A small CTC audio transcriber, trained from scratch: arch transformer.
Rows from block 7, named by matrix and row number. Rows with one number belong to one attention dimension. Each number is 50 + 15 x the weight over the matrix's rms, rounded and kept within 0 to 99. All counts start at 0.
# q: attention query, key and value (stacked) (model.blocks.7.attn.qkv.weight, 960x320, the q third), inputs 160-239
# k: attention query, key and value (stacked) (model.blocks.7.attn.qkv.weight, 960x320, the k third), inputs 160-239
q.14:61 56 41 87 55 59 46 45 46 52 73 60 50 79 55 52 42 56 56 55 35 53 76 50 40 46 57 40 30 41 56 33 43 27 35 54 49 52 68 70 56 33 46 66 38 56 85 45 25 75 29 84 49 40 34 52 59 55 71 34 57 30 31 54 42 29 34 59 58 45 58 65 41 63 73 47 31 73 47 56
q.15:47 60 41 33 55 56 51 47 39 51 65 56 54 58 45 27 53 75 31 51 18 53 58 79 47 81 46 52 41 50 22 55 33 71 59 62 59 33 61 51 32 44 68 53 55 59 55 69 31 44 47 73 52 50 53 63 49 69 34 56 26 64 67 47 56 36 44 70 39 38 48 64 39 17 42 55 42 46 53 57
q.16:42 54 92 59 51 57 33 66 53 40 84 64 55 42 64 64 32 42 42 70 56 53 60 50 37 59 64 43 40 70 36 57 74 34 54 57 50 33 17 26 54 51 43 28 38 66 75 72 79 20 67 32 50 87 50 41 67 32 49 44 58 63 68 43 29 45 61 43 60 69 68 15 52 38 75 41 11 28 42 61
q.17:47 66 75 54 45 63 58 62 60 48 32 49 44 61 82 61 56 61 44 43 26 62 45 42 49 68 69 44 51 45 49 45 52 22 55 42 36 56 61 75 43 56 33 61 50 68 30 50 52 66 66 43 57 31 57 28 34 42 49 44 43 46 53 67 32 47 41 84 53 56 51 44 60 19 39 85 51 32 61 58
q.18:46 22 38 59 74 52 57 72 34 24 36 36 50 25 64 39 73 43 63 62 46 39 50 67 45 23 51 54 34 48 64 56 30 57 68 41 60 35 42 48 58 61 53 43 64 60 55 55 57 60 37 40 56 69 61 48 46 55 49 43 55 73 40 41 47 13 66 53 62 51 67 38 50 40 67 68 69 38 55 58
q.19:62 48 47 57 44 32 72 44 37 53 71 61 59 48 55 51 52 68 65 36 37 55 70 36 64 25 49 52 60 55 63 32 59 70 52 47 27 50 39 55 58 43 79 52 59 79 74 54 55 50 25 35 24 52 55 33 37 47 57 42 38 58 63 27 49 53 60 75 31 44 47 00 36 37 42 52 39 30 59 62
q.20:40 42 70 37 66 37 52 47 60 25 54 67 78 36 46 89 45 60 40 51 55 44 38 80 56 15 62 61 58 35 41 44 36 73 39 64 68 32 45 62 38 51 61 38 77 67 54 24 45 43 64 61 54 53 59 49 49 74 55 47 61 45 34 62 40 35 41 62 29 52 46 37 58 48 47 39 73 62 53 44
q.21:31 56 51 56 65 43 40 71 43 48 53 51 28 71 47 47 65 62 24 53 39 54 45 49 40 45 48 59 29 49 45 59 62 57 14 12 54 68 59 68 17 26 51 73 71 46 59 52 79 52 61 42 33 33 57 62 75 72 34 36 45 48 55 21 19 43 82 67 47 23 57 27 43 53 57 70 54 45 61 52
q.22:65 57 44 54 70 59 43 36 66 67 84 47 37 86 54 59 80 76 65 35 22 37 48 40 25 46 49 32 58 36 70 73 58 35 35 46 48 37 45 50 44 44 48 48 18 56 75 46 61 30 34 45 49 31 47 64 45 72 30 60 47 37 29 37 52 59 33 38 49 47 16 53 42 67 55 50 48 45 43 53
q.23:44 56 65 93 63 41 33 52 40 67 45 64 46 56 70 22 60 60 46 23 50 40 51 84 60 54 56 46 39 41 67 38 55 99 38 73 38 69 38 70 57 47 67 60 38 57 50 56 28 43 90 24 58 75 33 68 65 72 42 56 32 18 75 62 48 44 53 55 68 56 48 20 43 45 22 62 38 64 39 53
q.24:51 57 58 51 51 48 34 25 66 49 49 32 51 64 68 59 25 43 32 55 69 54 88 37 16 62 52 25 36 57 53 82 38 48 37 73 56 58 38 56 69 63 44 68 52 45 46 46 65 73 34 48 69 75 44 68 32 38 11 45 38 41 36 65 49 67 74 69 19 68 41 59 61 56 62 64 51 25 41 85
q.25:72 44 77 58 64 46 52 52 51 51 57 43 52 41 34 52 51 47 54 38 40 31 58 69 43 52 56 59 43 38 59 56 43 48 36 53 61 49 47 47 46 51 49 63 85 44 45 48 41 41 40 38 66 68 59 35 80 52 43 66 47 57 37 71 23 42 67 56 57 54 32 36 43 54 43 26 32 59 26 38
q.26:35 41 73 70 52 70 49 46 36 15 37 38 43 60 66 64 39 67 52 50 43 44 30 28 64 38 53 39 54 23 60 59 37 59 66 62 45 57 42 57 52 63 33 44 56 65 84 51 56 67 41 69 40 30 62 46 47 46 38 47 60 56 51 70 55 28 30 38 70 41 68 72 32 43 47 41 60 38 37 68
q.27:61 36 62 68 39 50 55 51 29 47 44 44 26 66 45 25 87 55 58 53 65 52 41 72 55 44 29 49 53 53 57 74 53 17 54 44 50 63 57 61 77 54 61 21 42 55 56 58 63 50 53 60 69 50 62 58 28 44 47 41 59 48 63 23 37 59 41 59 81 69 40 66 51 77 59 38 63 67 62 44
q.28:48 69 38 70 63 54 15 41 80 53 50 56 33 48 67 35 39 61 51 71 44 51 42 49 64 52 43 91 51 52 40 65 70 44 60 40 60 70 37 34 69 66 82 54 66 20 48 46 17 32 56 36 34 57 26 57 24 50 52 28 45 47 48 49 56 48 45 39 60 41 58 51 29 30 62 32 38 38 47 64
q.29:28 55 64 47 61 27 64 67 46 56 66 48 49 69 71 43 64 27 48 34 46 48 29 54 62 65 76 83 62 40 31 65 44 35 47 42 36 46 41 64 50 10 30 66 54 37 41 58 59 46 52 60 46 72 61 40 45 71 52 40 63 58 37 50 60 46 38 59 46 53 63 15 48 76 38 65 44 51 39 61
q.30:26 50 67 58 59 62 49 19 30 83 61 60 81 31 30 50 28 65 48 61 36 57 32 63 38 50 08 55 46 45 68 34 27 48 55 73 66 28 86 55 65 51 36 67 68 30 75 59 70 46 42 38 28 47 37 69 28 64 63 58 43 40 63 43 56 66 64 23 37 52 65 51 58 76 39 53 10 75 34 32
q.31:58 40 26 48 60 64 61 72 60 57 30 59 57 50 63 77 50 45 38 54 30 41 46 40 53 14 50 59 63 28 33 53 29 69 59 70 58 50 69 55 61 49 68 34 27 97 62 67 41 45 40 55 69 50 35 51 32 69 48 63 37 54 45 70 26 20 65 37 52 30 49 43 47 32 59 55 66 46 62 32
q.32:39 33 77 51 38 69 30 36 66 76 40 49 65 35 31 53 58 45 39 53 27 62 77 57 32 42 36 49 75 34 91 91 62 22 64 39 43 29 38 08 30 64 61 44 52 34 54 60 43 56 67 52 47 68 76 36 63 50 63 46 54 32 64 66 52 57 37 00 58 67 54 43 46 41 37 44 41 53 61 49
q.33:34 33 33 57 45 65 55 45 50 48 51 70 29 25 67 47 67 39 53 24 07 56 55 52 31 49 34 87 62 19 62 69 59 70 46 57 42 78 43 38 24 43 50 71 37 71 30 29 58 78 43 57 61 53 62 63 64 49 35 51 50 43 51 43 20 56 61 26 65 62 47 24 67 64 02 83 64 45 45 67
q.34:72 47 44 45 41 36 34 48 22 40 35 64 49 35 52 41 32 54 44 63 46 50 18 50 44 53 69 60 44 52 34 61 33 46 57 89 79 53 43 64 47 34 45 53 50 56 52 43 33 52 19 52 33 72 43 48 28 41 33 36 61 44 14 27 38 54 48 15 61 59 44 63 60 42 24 63 65 18 65 62
q.35:47 47 50 40 58 50 68 21 55 64 63 54 42 33 43 66 76 38 54 37 36 56 63 50 52 70 62 49 20 48 58 52 50 53 63 74 70 48 16 42 41 72 66 55 69 68 80 58 57 60 49 32 57 37 62 52 42 26 41 63 47 46 82 48 46 40 40 57 15 43 55 75 44 54 54 43 64 35 46 35
q.36:62 34 50 53 60 42 29 49 44 75 47 64 95 65 60 67 71 58 32 61 50 33 32 56 55 71 53 75 65 46 49 51 37 58 38 62 28 64 43 51 40 31 39 61 37 17 53 42 53 68 39 45 44 49 38 54 43 57 46 41 66 51 38 35 28 44 34 34 50 33 50 58 54 40 42 54 47 43 46 13
q.37:71 53 38 64 42 62 35 45 43 25 56 62 44 22 31 23 69 46 61 57 79 49 55 63 32 70 55 37 50 81 67 73 60 34 56 65 58 37 33 45 43 67 95 52 38 32 73 27 45 29 42 08 44 48 33 63 63 74 53 70 38 35 47 49 29 69 37 57 27 68 56 24 77 40 52 43 45 60 37 61
q.38:44 45 29 36 34 85 53 38 66 63 49 39 26 44 72 59 43 75 82 54 75 61 47 61 20 52 17 58 44 45 69 38 47 44 45 78 97 30 40 54 51 50 37 76 70 70 39 59 59 83 64 60 38 62 66 26 64 55 64 37 46 71 50 66 54 79 26 46 99 66 69 52 43 52 53 42 56 55 64 68
q.39:52 51 67 56 32 53 61 73 48 59 49 79 56 29 43 53 48 42 48 64 40 50 59 37 13 56 53 55 64 54 37 62 62 62 83 54 48 32 53 44 56 22 53 56 36 31 68 49 48 51 27 34 58 73 54 60 76 49 47 62 45 44 67 28 56 66 33 58 47 38 77 42 47 47 68 64 43 82 60 31
q.40:52 27 22 79 59 40 58 65 33 75 38 47 47 51 60 49 90 28 69 42 68 38 55 18 58 40 64 71 36 55 50 68 73 61 70 65 29 72 45 19 34 56 46 43 58 62 43 46 62 56 28 54 47 53 56 50 40 59 52 40 43 43 58 45 41 68 60 22 34 66 75 50 49 32 34 48 22 67 55 45
q.41:71 33 67 53 48 62 43 50 55 54 58 43 75 56 57 51 60 17 22 60 79 75 56 92 27 88 40 47 40 62 53 88 79 46 65 42 45 76 48 49 46 79 45 34 52 41 35 41 49 60 38 33 58 66 62 43 57 19 82 52 32 63 22 91 22 87 37 79 44 42 34 61 57 36 77 65 56 44 41 46
q.42:51 48 75 42 58 66 64 44 48 30 72 45 78 42 72 62 57 51 26 63 65 65 55 43 66 64 61 64 38 42 61 22 46 31 37 50 61 66 44 50 58 66 48 74 81 38 36 66 42 41 69 23 27 50 53 70 39 40 54 58 62 45 31 36 58 56 61 34 56 39 66 46 77 49 35 35 49 32 50 48
q.43:65 55 63 63 44 40 59 38 44 40 44 58 51 63 58 29 41 47 47 64 53 73 35 31 43 37 41 68 53 36 41 34 70 50 21 47 52 63 41 48 67 64 31 69 46 25 69 47 45 48 41 66 61 48 31 28 27 78 55 35 79 71 62 59 63 67 44 55 20 31 67 26 50 65 73 43 48 77 83 55
q.44:49 46 36 43 59 56 84 47 52 20 61 72 40 35 69 40 50 07 55 64 45 38 48 64 74 70 64 36 46 67 72 61 70 61 31 46 65 42 54 39 81 66 41 46 61 39 55 51 42 43 86 60 28 49 47 47 64 48 62 32 37 67 49 88 19 16 46 73 71 44 23 77 57 57 16 53 68 70 69 44
q.45:30 79 44 44 72 16 40 57 50 33 30 62 37 39 38 52 81 51 30 50 60 76 26 56 61 59 41 51 25 42 48 58 51 36 59 59 44 68 61 44 46 06 28 39 36 49 46 37 64 27 43 48 51 46 56 76 45 90 76 48 74 62 34 65 82 39 24 47 36 47 08 25 32 42 05 22 72 51 26 60
q.46:60 57 46 69 53 38 53 60 55 74 37 52 77 58 60 40 51 62 50 55 48 62 49 81 53 43 43 32 47 53 51 31 34 57 84 33 35 45 45 64 49 57 65 68 52 41 47 64 45 55 73 82 65 65 62 44 68 62 46 82 58 36 60 41 57 67 21 31 49 34 34 70 99 47 56 53 52 49 49 68
q.47:53 31 62 51 39 20 48 51 18 54 55 46 62 49 46 55 39 65 25 60 61 53 70 40 61 52 21 33 34 46 41 49 44 47 54 38 33 42 50 61 29 30 66 46 39 57 42 59 62 21 76 50 49 37 37 70 59 56 49 40 44 43 29 54 44 57 62 38 51 51 35 56 45 69 49 60 77 51 75 57
q.48:35 55 56 33 66 53 48 40 58 81 35 56 78 49 62 54 47 45 40 56 54 49 71 62 37 45 61 24 49 55 93 70 73 53 62 48 55 51 61 49 68 61 43 29 38 55 49 60 32 42 54 70 69 53 58 48 39 48 34 46 43 26 57 24 58 46 47 53 49 10 44 56 55 77 70 56 40 68 55 46
q.49:33 37 52 42 59 58 57 72 60 50 57 43 34 20 53 32 37 41 42 54 32 38 72 66 43 21 36 45 33 53 37 74 62 74 52 33 41 40 42 64 61 76 43 48 48 20 68 66 51 25 48 54 33 72 57 53 28 50 40 50 56 66 64 47 44 48 42 73 31 57 33 34 58 40 49 48 19 66 59 55
q.50:37 39 55 33 32 76 71 42 36 49 25 82 45 58 63 75 57 58 30 51 45 34 34 28 51 54 52 44 25 81 48 51 53 65 55 44 69 17 55 62 58 45 70 52 64 45 62 52 43 30 43 62 70 65 39 60 55 27 57 60 45 56 46 57 52 60 40 47 67 46 44 47 31 57 55 58 40 25 70 60
q.51:67 43 59 37 60 48 39 20 44 53 46 55 58 55 14 56 45 41 63 35 63 40 66 65 54 50 21 78 38 46 78 54 39 51 50 25 43 79 72 35 46 49 58 45 32 60 72 55 45 45 56 33 43 62 61 42 55 56 50 61 41 04 71 44 53 38 57 19 20 30 62 69 72 54 49 69 26 77 30 61
q.52:47 60 44 48 28 46 43 73 59 11 64 62 64 66 69 31 14 55 41 54 49 56 35 69 59 42 57 23 55 33 53 18 48 28 60 62 58 57 45 35 73 54 52 44 83 57 35 56 43 45 43 28 54 43 20 25 52 51 44 36 38 47 39 68 70 68 76 28 68 56 63 46 77 52 41 54 34 81 34 36
q.53:51 63 41 52 46 44 37 46 42 56 64 43 54 24 35 80 44 67 55 37 44 53 49 60 73 46 53 63 55 43 42 35 27 68 65 42 45 44 48 38 67 59 64 53 57 38 35 57 68 49 37 26 65 53 51 54 47 38 32 16 51 67 32 57 58 47 36 30 72 27 49 59 69 68 62 58 82 94 53 31
q.54:54 61 61 66 39 43 37 71 42 70 24 44 54 52 41 38 31 44 60 57 40 60 41 52 25 50 55 55 63 54 63 37 70 43 37 45 29 47 36 68 46 60 65 56 43 40 69 42 61 44 62 68 48 59 53 48 45 79 57 29 61 69 53 69 50 43 41 31 63 43 37 42 27 35 43 61 61 41 37 62
q.55:64 60 62 31 38 47 60 74 65 43 65 80 58 42 47 78 59 72 16 58 74 59 37 36 53 27 28 43 75 49 48 64 42 55 18 30 46 55 46 58 48 72 71 35 65 49 58 50 52 49 27 28 55 74 35 40 20 79 75 47 47 43 53 71 76 49 75 61 48 14 70 37 41 62 56 49 61 55 40 34
q.56:55 59 16 49 54 20 45 12 96 30 57 46 32 58 26 48 33 24 23 33 32 67 81 38 58 45 62 57 65 60 56 58 51 77 43 45 66 39 80 48 33 24 41 49 58 28 48 67 54 61 21 43 57 54 44 69 49 32 39 36 54 45 59 47 51 42 33 37 46 66 70 51 85 67 57 28 31 47 80 65
k.14:62 22 71 62 50 27 39 30 60 27 72 38 41 49 41 56 20 46 34 52 55 47 60 56 48 61 52 31 58 39 45 44 35 44 47 49 57 63 58 60 56 22 59 53 65 78 33 17 28 80 34 50 61 64 31 28 44 31 40 67 46 62 36 64 33 67 56 66 33 66 56 43 41 42 32 70 66 16 38 28
k.15:52 67 21 51 42 38 67 45 65 50 51 42 35 32 58 46 47 52 80 73 55 24 63 59 43 39 51 44 37 44 49 40 57 40 51 73 54 65 67 24 43 30 54 63 17 57 75 50 35 54 58 99 33 55 39 65 41 54 43 49 59 58 54 39 65 40 74 36 58 74 55 39 48 66 15 39 60 52 38 26
k.16:40 75 45 24 37 54 35 70 74 47 60 48 60 58 63 45 35 64 38 56 63 58 60 32 48 53 42 51 55 69 60 88 66 46 57 48 60 47 51 52 53 41 39 44 45 70 70 55 49 45 40 53 66 57 38 60 14 76 81 29 63 67 54 31 54 51 80 44 57 50 46 45 55 60 57 46 66 61 32 40
k.17:72 35 68 46 33 69 39 64 53 32 36 39 64 53 63 41 73 44 35 43 30 60 53 45 42 39 77 66 39 43 51 48 61 45 45 46 51 65 81 52 30 47 49 42 58 56 19 26 50 61 34 51 23 60 45 28 26 66 49 37 54 51 62 71 55 19 62 56 67 53 32 74 18 41 22 75 58 29 59 43
k.18:26 49 53 63 68 60 62 59 52 38 57 42 62 44 84 57 25 24 69 43 54 42 55 20 45 15 40 69 54 32 69 55 46 58 48 62 42 77 55 22 35 57 50 46 60 21 30 44 43 05 49 49 24 63 52 47 46 50 26 53 36 82 70 45 51 46 47 60 30 51 62 66 64 53 55 56 46 48 22 72
k.19:71 19 35 48 92 55 69 69 69 53 51 44 44 15 46 66 22 52 34 63 38 70 45 53 69 40 51 42 61 45 56 66 59 37 32 53 70 37 32 68 51 68 55 55 45 97 68 79 60 55 42 28 44 64 66 69 44 43 57 62 29 32 20 60 18 34 41 44 36 31 67 63 20 45 52 56 53 35 45 74
k.20:49 44 52 28 64 43 67 62 52 51 64 53 74 65 21 29 51 47 51 39 47 40 57 73 61 31 49 41 39 36 39 46 46 61 56 65 58 54 45 73 41 52 70 25 59 51 23 70 37 34 69 50 52 41 81 54 65 38 49 48 30 60 63 37 40 48 43 62 68 66 50 51 51 87 66 63 38 47 72 41
k.21:42 52 46 27 70 33 63 45 55 69 40 36 38 60 34 65 54 25 66 49 57 46 42 57 45 43 62 56 44 49 57 42 57 54 39 56 23 29 54 41 47 50 45 33 70 45 49 40 46 62 48 48 38 43 41 42 54 31 20 41 42 43 51 43 73 26 40 37 46 32 39 52 68 50 78 48 55 69 56 49
k.22:54 42 51 33 45 37 74 48 34 59 66 75 24 19 37 68 64 43 47 47 49 41 48 51 58 80 60 72 52 54 56 49 39 56 46 47 36 59 50 57 33 54 48 45 47 81 44 60 44 44 54 34 43 38 59 28 50 57 75 63 44 46 53 62 73 53 30 46 84 57 56 47 31 58 61 52 59 36 67 24
k.23:67 59 48 56 64 55 44 44 55 63 42 52 51 74 51 61 56 72 75 65 13 39 67 43 51 57 54 73 33 54 32 64 46 45 62 67 71 53 49 48 34 25 23 37 38 34 37 51 50 74 57 55 42 23 33 61 57 68 72 62 70 48 42 40 35 59 44 66 72 53 49 46 63 57 32 37 35 45 47 46
k.24:60 57 47 45 62 58 44 46 34 31 47 38 38 37 47 26 62 74 24 70 52 35 56 56 48 32 59 55 68 48 55 64 33 58 50 51 41 35 53 28 49 49 62 71 48 46 61 44 66 67 42 14 38 47 61 54 65 73 40 37 60 29 66 56 58 50 62 46 47 55 48 63 45 46 61 36 65 72 54 49
k.25:40 63 56 54 62 58 42 53 73 49 11 09 36 30 45 62 57 55 39 44 50 33 36 66 66 60 42 38 37 58 42 55 56 69 66 34 56 61 54 78 36 22 40 61 55 33 57 57 54 65 30 60 42 48 58 70 50 55 57 53 37 77 44 39 39 57 43 90 36 56 37 61 27 51 42 46 29 56 54 48
k.26:48 43 52 58 43 46 56 37 29 26 43 14 46 42 61 19 41 55 52 47 79 46 33 39 58 50 53 44 57 51 59 68 61 58 47 63 34 76 38 42 37 67 81 58 29 62 62 42 37 61 26 44 47 44 47 31 30 86 61 30 59 29 57 21 46 67 60 35 56 67 62 51 41 72 39 56 24 65 52 41
k.27:56 54 44 28 26 24 57 72 25 57 70 57 44 48 33 46 36 52 60 50 45 44 51 43 59 56 44 62 43 41 44 68 37 69 30 55 76 72 45 56 55 30 77 39 57 63 64 67 44 66 51 69 89 37 28 47 52 61 37 26 53 37 60 72 54 54 38 57 41 32 74 40 63 46 61 64 54 74 31 46
k.28:62 51 55 66 58 63 66 57 38 72 52 36 50 62 42 37 48 45 47 31 37 18 36 51 79 80 33 46 32 61 36 72 74 66 55 42 44 30 36 58 58 46 67 55 38 45 40 63 42 53 57 35 45 63 41 60 48 56 57 62 50 57 36 46 74 68 67 59 50 63 67 70 34 28 44 56 60 47 35 54
k.29:40 60 39 57 42 43 63 69 42 26 63 56 45 23 56 47 46 66 57 45 50 20 67 50 59 49 32 69 51 59 45 36 56 43 49 56 55 72 43 64 47 46 49 60 65 52 42 55 45 61 43 63 39 67 42 38 56 55 33 44 60 27 42 64 75 61 42 63 48 36 58 33 35 58 82 41 26 59 46 49
k.30:48 60 40 54 33 45 42 58 30 44 58 64 63 61 71 52 62 68 65 25 54 69 27 54 51 34 66 57 67 18 52 57 23 25 52 53 61 67 44 30 59 50 51 61 56 61 64 56 25 46 53 44 36 55 40 58 15 35 28 46 49 33 26 39 76 39 36 64 76 52 39 56 40 44 86 49 36 24 32 63
k.31:70 59 66 34 81 47 54 37 43 49 40 58 77 68 42 57 56 54 58 57 40 55 64 64 50 62 66 49 26 49 61 47 51 39 53 25 49 39 59 23 62 39 49 46 41 24 51 78 68 49 42 43 55 61 54 56 47 55 41 57 68 40 58 30 26 26 52 57 75 50 41 40 45 56 54 54 61 36 70 50
k.32:24 55 39 40 62 58 29 40 47 39 74 49 54 38 52 49 44 34 54 37 82 24 46 54 58 53 47 57 17 36 69 56 63 60 40 74 60 53 35 46 50 45 60 41 29 32 26 36 51 27 44 61 34 57 79 58 62 48 51 62 51 40 64 71 58 62 42 14 29 34 49 34 55 58 36 33 35 66 61 43
k.33:53 51 47 69 43 69 54 46 34 38 60 37 20 50 45 47 71 76 55 27 40 81 59 56 51 51 37 50 56 65 28 57 50 33 43 39 63 73 46 36 57 56 60 34 53 48 57 64 54 26 54 48 62 73 69 99 55 51 40 42 41 48 64 57 72 48 62 49 48 52 50 41 47 47 45 52 41 38 80 49
k.34:23 54 53 61 69 28 24 30 59 40 41 70 34 63 81 72 13 50 79 42 45 23 64 63 49 39 59 62 48 94 18 37 36 50 85 31 29 65 56 57 48 47 63 91 57 49 51 46 38 23 62 29 28 49 81 43 36 52 40 37 67 34 39 38 60 48 35 60 66 53 53 53 61 43 50 42 49 44 47 31
k.35:59 76 47 52 34 61 34 33 47 51 29 73 73 58 70 59 77 59 42 56 38 59 75 37 65 54 59 52 24 19 48 18 24 58 47 57 60 29 61 46 60 49 63 53 67 52 49 34 79 33 56 24 40 15 86 45 52 61 20 45 08 16 69 56 40 46 32 44 61 42 47 41 67 64 73 66 57 57 45 69
k.36:47 38 59 54 56 44 22 80 72 64 26 62 48 39 38 60 56 88 40 25 33 65 44 49 55 73 37 34 40 50 40 29 37 56 63 38 30 79 71 44 44 58 30 42 29 58 40 28 59 66 65 80 47 50 29 34 62 48 39 34 34 64 35 54 34 65 45 71 41 32 32 29 50 35 47 54 58 59 76 47
k.37:44 37 68 42 49 56 62 23 50 51 54 49 49 61 70 45 43 55 53 53 63 35 43 55 56 33 62 66 30 69 37 63 42 80 22 71 31 56 40 69 56 36 43 65 49 55 57 44 63 53 66 61 49 25 30 48 60 48 50 48 65 29 77 54 73 63 52 43 57 24 52 35 57 52 49 82 74 29 41 44
k.38:40 48 36 39 43 25 45 24 56 64 56 38 54 52 52 67 31 99 54 47 65 56 50 60 13 44 60 46 14 73 40 37 10 25 38 44 34 47 25 21 51 41 26 71 47 49 42 46 59 58 75 34 18 74 71 23 38 71 34 17 43 60 48 42 54 53 41 52 37 48 62 52 41 39 36 82 65 51 59 46
k.39:73 57 57 31 49 47 50 49 44 62 31 38 38 60 77 51 67 56 84 48 73 61 36 68 54 32 35 45 66 67 37 41 30 28 62 81 71 46 52 64 47 32 31 41 55 29 57 47 42 72 71 48 21 58 42 34 43 36 42 32 52 43 60 44 46 54 44 59 41 26 67 30 29 40 46 55 57 33 53 32
k.40:54 61 70 58 57 62 63 75 32 50 55 42 46 36 44 63 29 33 57 36 41 36 52 39 51 18 69 35 26 36 37 48 50 62 35 25 47 44 51 32 58 31 49 64 74 53 49 54 40 20 38 64 52 44 39 38 23 59 43 49 59 52 48 38 64 48 54 66 57 80 48 30 44 45 59 79 52 60 59 30
k.41:63 39 57 51 50 66 56 46 42 80 49 43 51 56 50 30 33 85 73 49 37 67 56 41 42 40 73 71 47 41 57 63 59 47 26 59 44 58 34 65 49 44 67 36 43 57 34 19 59 62 65 40 61 79 51 26 47 40 38 58 26 36 63 58 58 45 46 51 09 48 66 60 47 44 53 29 44 41 64 44
k.42:90 34 52 51 44 42 48 44 37 56 45 46 42 58 34 58 47 44 46 53 50 48 59 69 45 60 62 40 35 53 47 14 47 47 47 20 51 33 51 52 60 28 49 34 50 46 56 59 51 44 38 48 20 64 52 69 64 69 36 02 57 46 32 32 24 55 60 49 52 63 64 25 59 43 39 63 46 53 35 42
k.43:71 39 48 53 49 64 28 53 57 54 80 31 47 29 67 54 11 22 39 55 30 20 63 63 44 50 59 36 33 34 54 84 29 50 59 44 42 19 50 10 58 72 40 65 48 44 82 53 36 59 52 53 36 41 64 59 67 36 62 46 59 45 56 55 53 66 45 58 60 44 43 22 44 42 41 33 51 77 78 71
k.44:72 42 41 45 56 29 35 71 59 27 64 41 50 50 76 24 49 21 54 55 34 37 46 76 89 48 62 27 24 41 50 23 68 48 55 30 38 49 39 37 68 59 52 54 52 56 41 51 37 30 60 53 68 52 58 66 45 46 09 42 57 59 49 45 28 55 67 56 62 38 32 21 47 47 49 72 55 34 39 44
k.45:47 40 28 38 65 73 52 50 51 86 56 58 62 63 22 50 49 56 60 51 25 73 44 16 54 45 46 59 44 79 54 66 87 27 56 41 28 68 61 17 60 33 27 33 66 76 56 44 43 56 67 57 28 31 68 62 37 25 59 54 74 66 64 68 34 45 73 45 67 41 59 49 44 53 35 51 93 40 64 45
k.46:41 36 31 49 38 33 50 51 63 62 74 50 64 50 53 49 70 46 31 82 35 23 37 60 43 53 61 62 53 79 47 15 30 59 55 47 66 58 36 60 38 34 41 69 54 27 24 60 47 62 48 48 41 66 21 58 61 51 36 71 54 53 36 30 36 42 42 62 20 47 55 48 35 72 19 72 93 52 50 73
k.47:20 46 56 55 58 52 57 25 53 49 51 44 52 56 65 33 50 51 53 56 43 56 24 59 68 62 58 54 87 42 49 63 52 45 30 45 29 24 49 33 72 41 30 42 45 37 44 64 48 45 59 48 66 36 41 35 49 29 41 57 60 28 33 56 69 58 54 78 39 44 38 37 48 32 42 38 28 44 49 52
k.48:40 48 55 37 62 30 49 30 59 54 50 45 55 42 56 41 57 27 55 51 16 62 40 50 49 61 70 51 61 52 85 59 48 53 55 17 46 64 78 26 72 35 89 27 36 30 56 58 79 54 53 43 50 41 49 56 51 53 44 65 30 52 69 51 26 16 59 53 36 49 63 65 46 54 42 34 57 57 47 34
k.49:78 69 19 45 53 56 48 41 43 53 54 66 40 53 41 29 52 66 46 22 60 52 45 55 52 73 35 56 21 78 52 58 23 50 61 45 57 44 42 50 67 55 42 61 65 46 45 63 51 39 83 62 36 43 40 53 59 17 54 49 47 28 49 46 63 51 41 53 40 70 59 66 50 25 19 33 72 64 81 63
k.50:68 65 38 63 32 37 51 62 49 41 40 58 53 46 52 40 71 64 73 59 28 54 51 62 45 33 36 25 56 57 11 22 66 59 58 17 35 31 69 39 56 33 57 39 62 71 40 47 41 38 27 44 42 37 48 30 81 54 42 48 33 51 51 63 67 53 24 56 66 41 50 36 07 26 38 36 72 27 92 59
k.51:55 47 69 38 63 70 56 32 31 65 33 62 48 46 44 55 59 46 34 72 46 16 52 65 47 63 55 50 54 57 48 63 77 73 56 48 40 37 68 14 38 31 61 35 42 41 43 78 24 54 60 70 54 35 52 49 42 39 28 59 50 25 21 56 78 28 71 33 73 35 68 57 50 78 39 68 33 32 57 57
k.52:66 50 54 46 26 66 30 48 66 67 60 71 54 53 51 69 72 38 58 39 35 38 50 40 65 63 36 26 39 72 61 50 75 52 68 43 51 32 51 70 44 70 67 56 62 85 67 37 63 64 81 37 47 47 35 31 57 32 39 52 35 26 55 53 44 73 69 57 60 71 64 46 31 47 47 78 91 42 63 53
k.53:21 66 41 73 51 46 66 26 40 28 38 60 17 65 44 29 67 28 70 58 27 50 43 84 75 45 62 25 44 57 66 29 44 48 55 56 70 31 54 60 64 49 60 60 63 53 56 58 50 26 65 33 36 41 49 53 34 18 70 41 65 66 31 82 49 48 44 41 75 71 61 47 55 62 61 52 43 47 57 36
k.54:37 70 43 52 36 39 16 40 28 56 68 61 47 41 56 31 49 55 58 52 39 33 66 58 43 28 46 40 52 27 71 51 50 64 51 34 16 67 33 60 74 45 26 60 38 31 54 34 81 52 48 75 58 61 47 55 60 67 44 65 58 36 76 59 53 59 70 25 44 58 44 71 46 51 49 70 56 41 47 13
k.55:60 56 40 37 73 46 42 27 63 45 51 74 18 53 65 65 73 65 42 49 52 63 33 57 50 11 31 61 55 45 50 55 38 47 50 53 57 44 22 58 52 61 26 48 36 45 87 52 59 76 50 19 58 29 50 13 69 39 52 53 54 49 64 08 47 50 80 42 42 50 63 24 65 61 00 68 64 77 51 59
k.56:46 55 41 48 72 42 36 56 50 48 44 51 48 50 49 61 60 34 48 44 41 65 39 41 75 64 42 55 48 23 37 58 41 66 41 43 25 49 77 65 35 52 36 40 47 57 49 27 69 38 44 50 56 46 49 56 71 47 29 54 53 52 48 60 46 39 68 47 40 49 71 47 52 33 34 63 63 72 54 75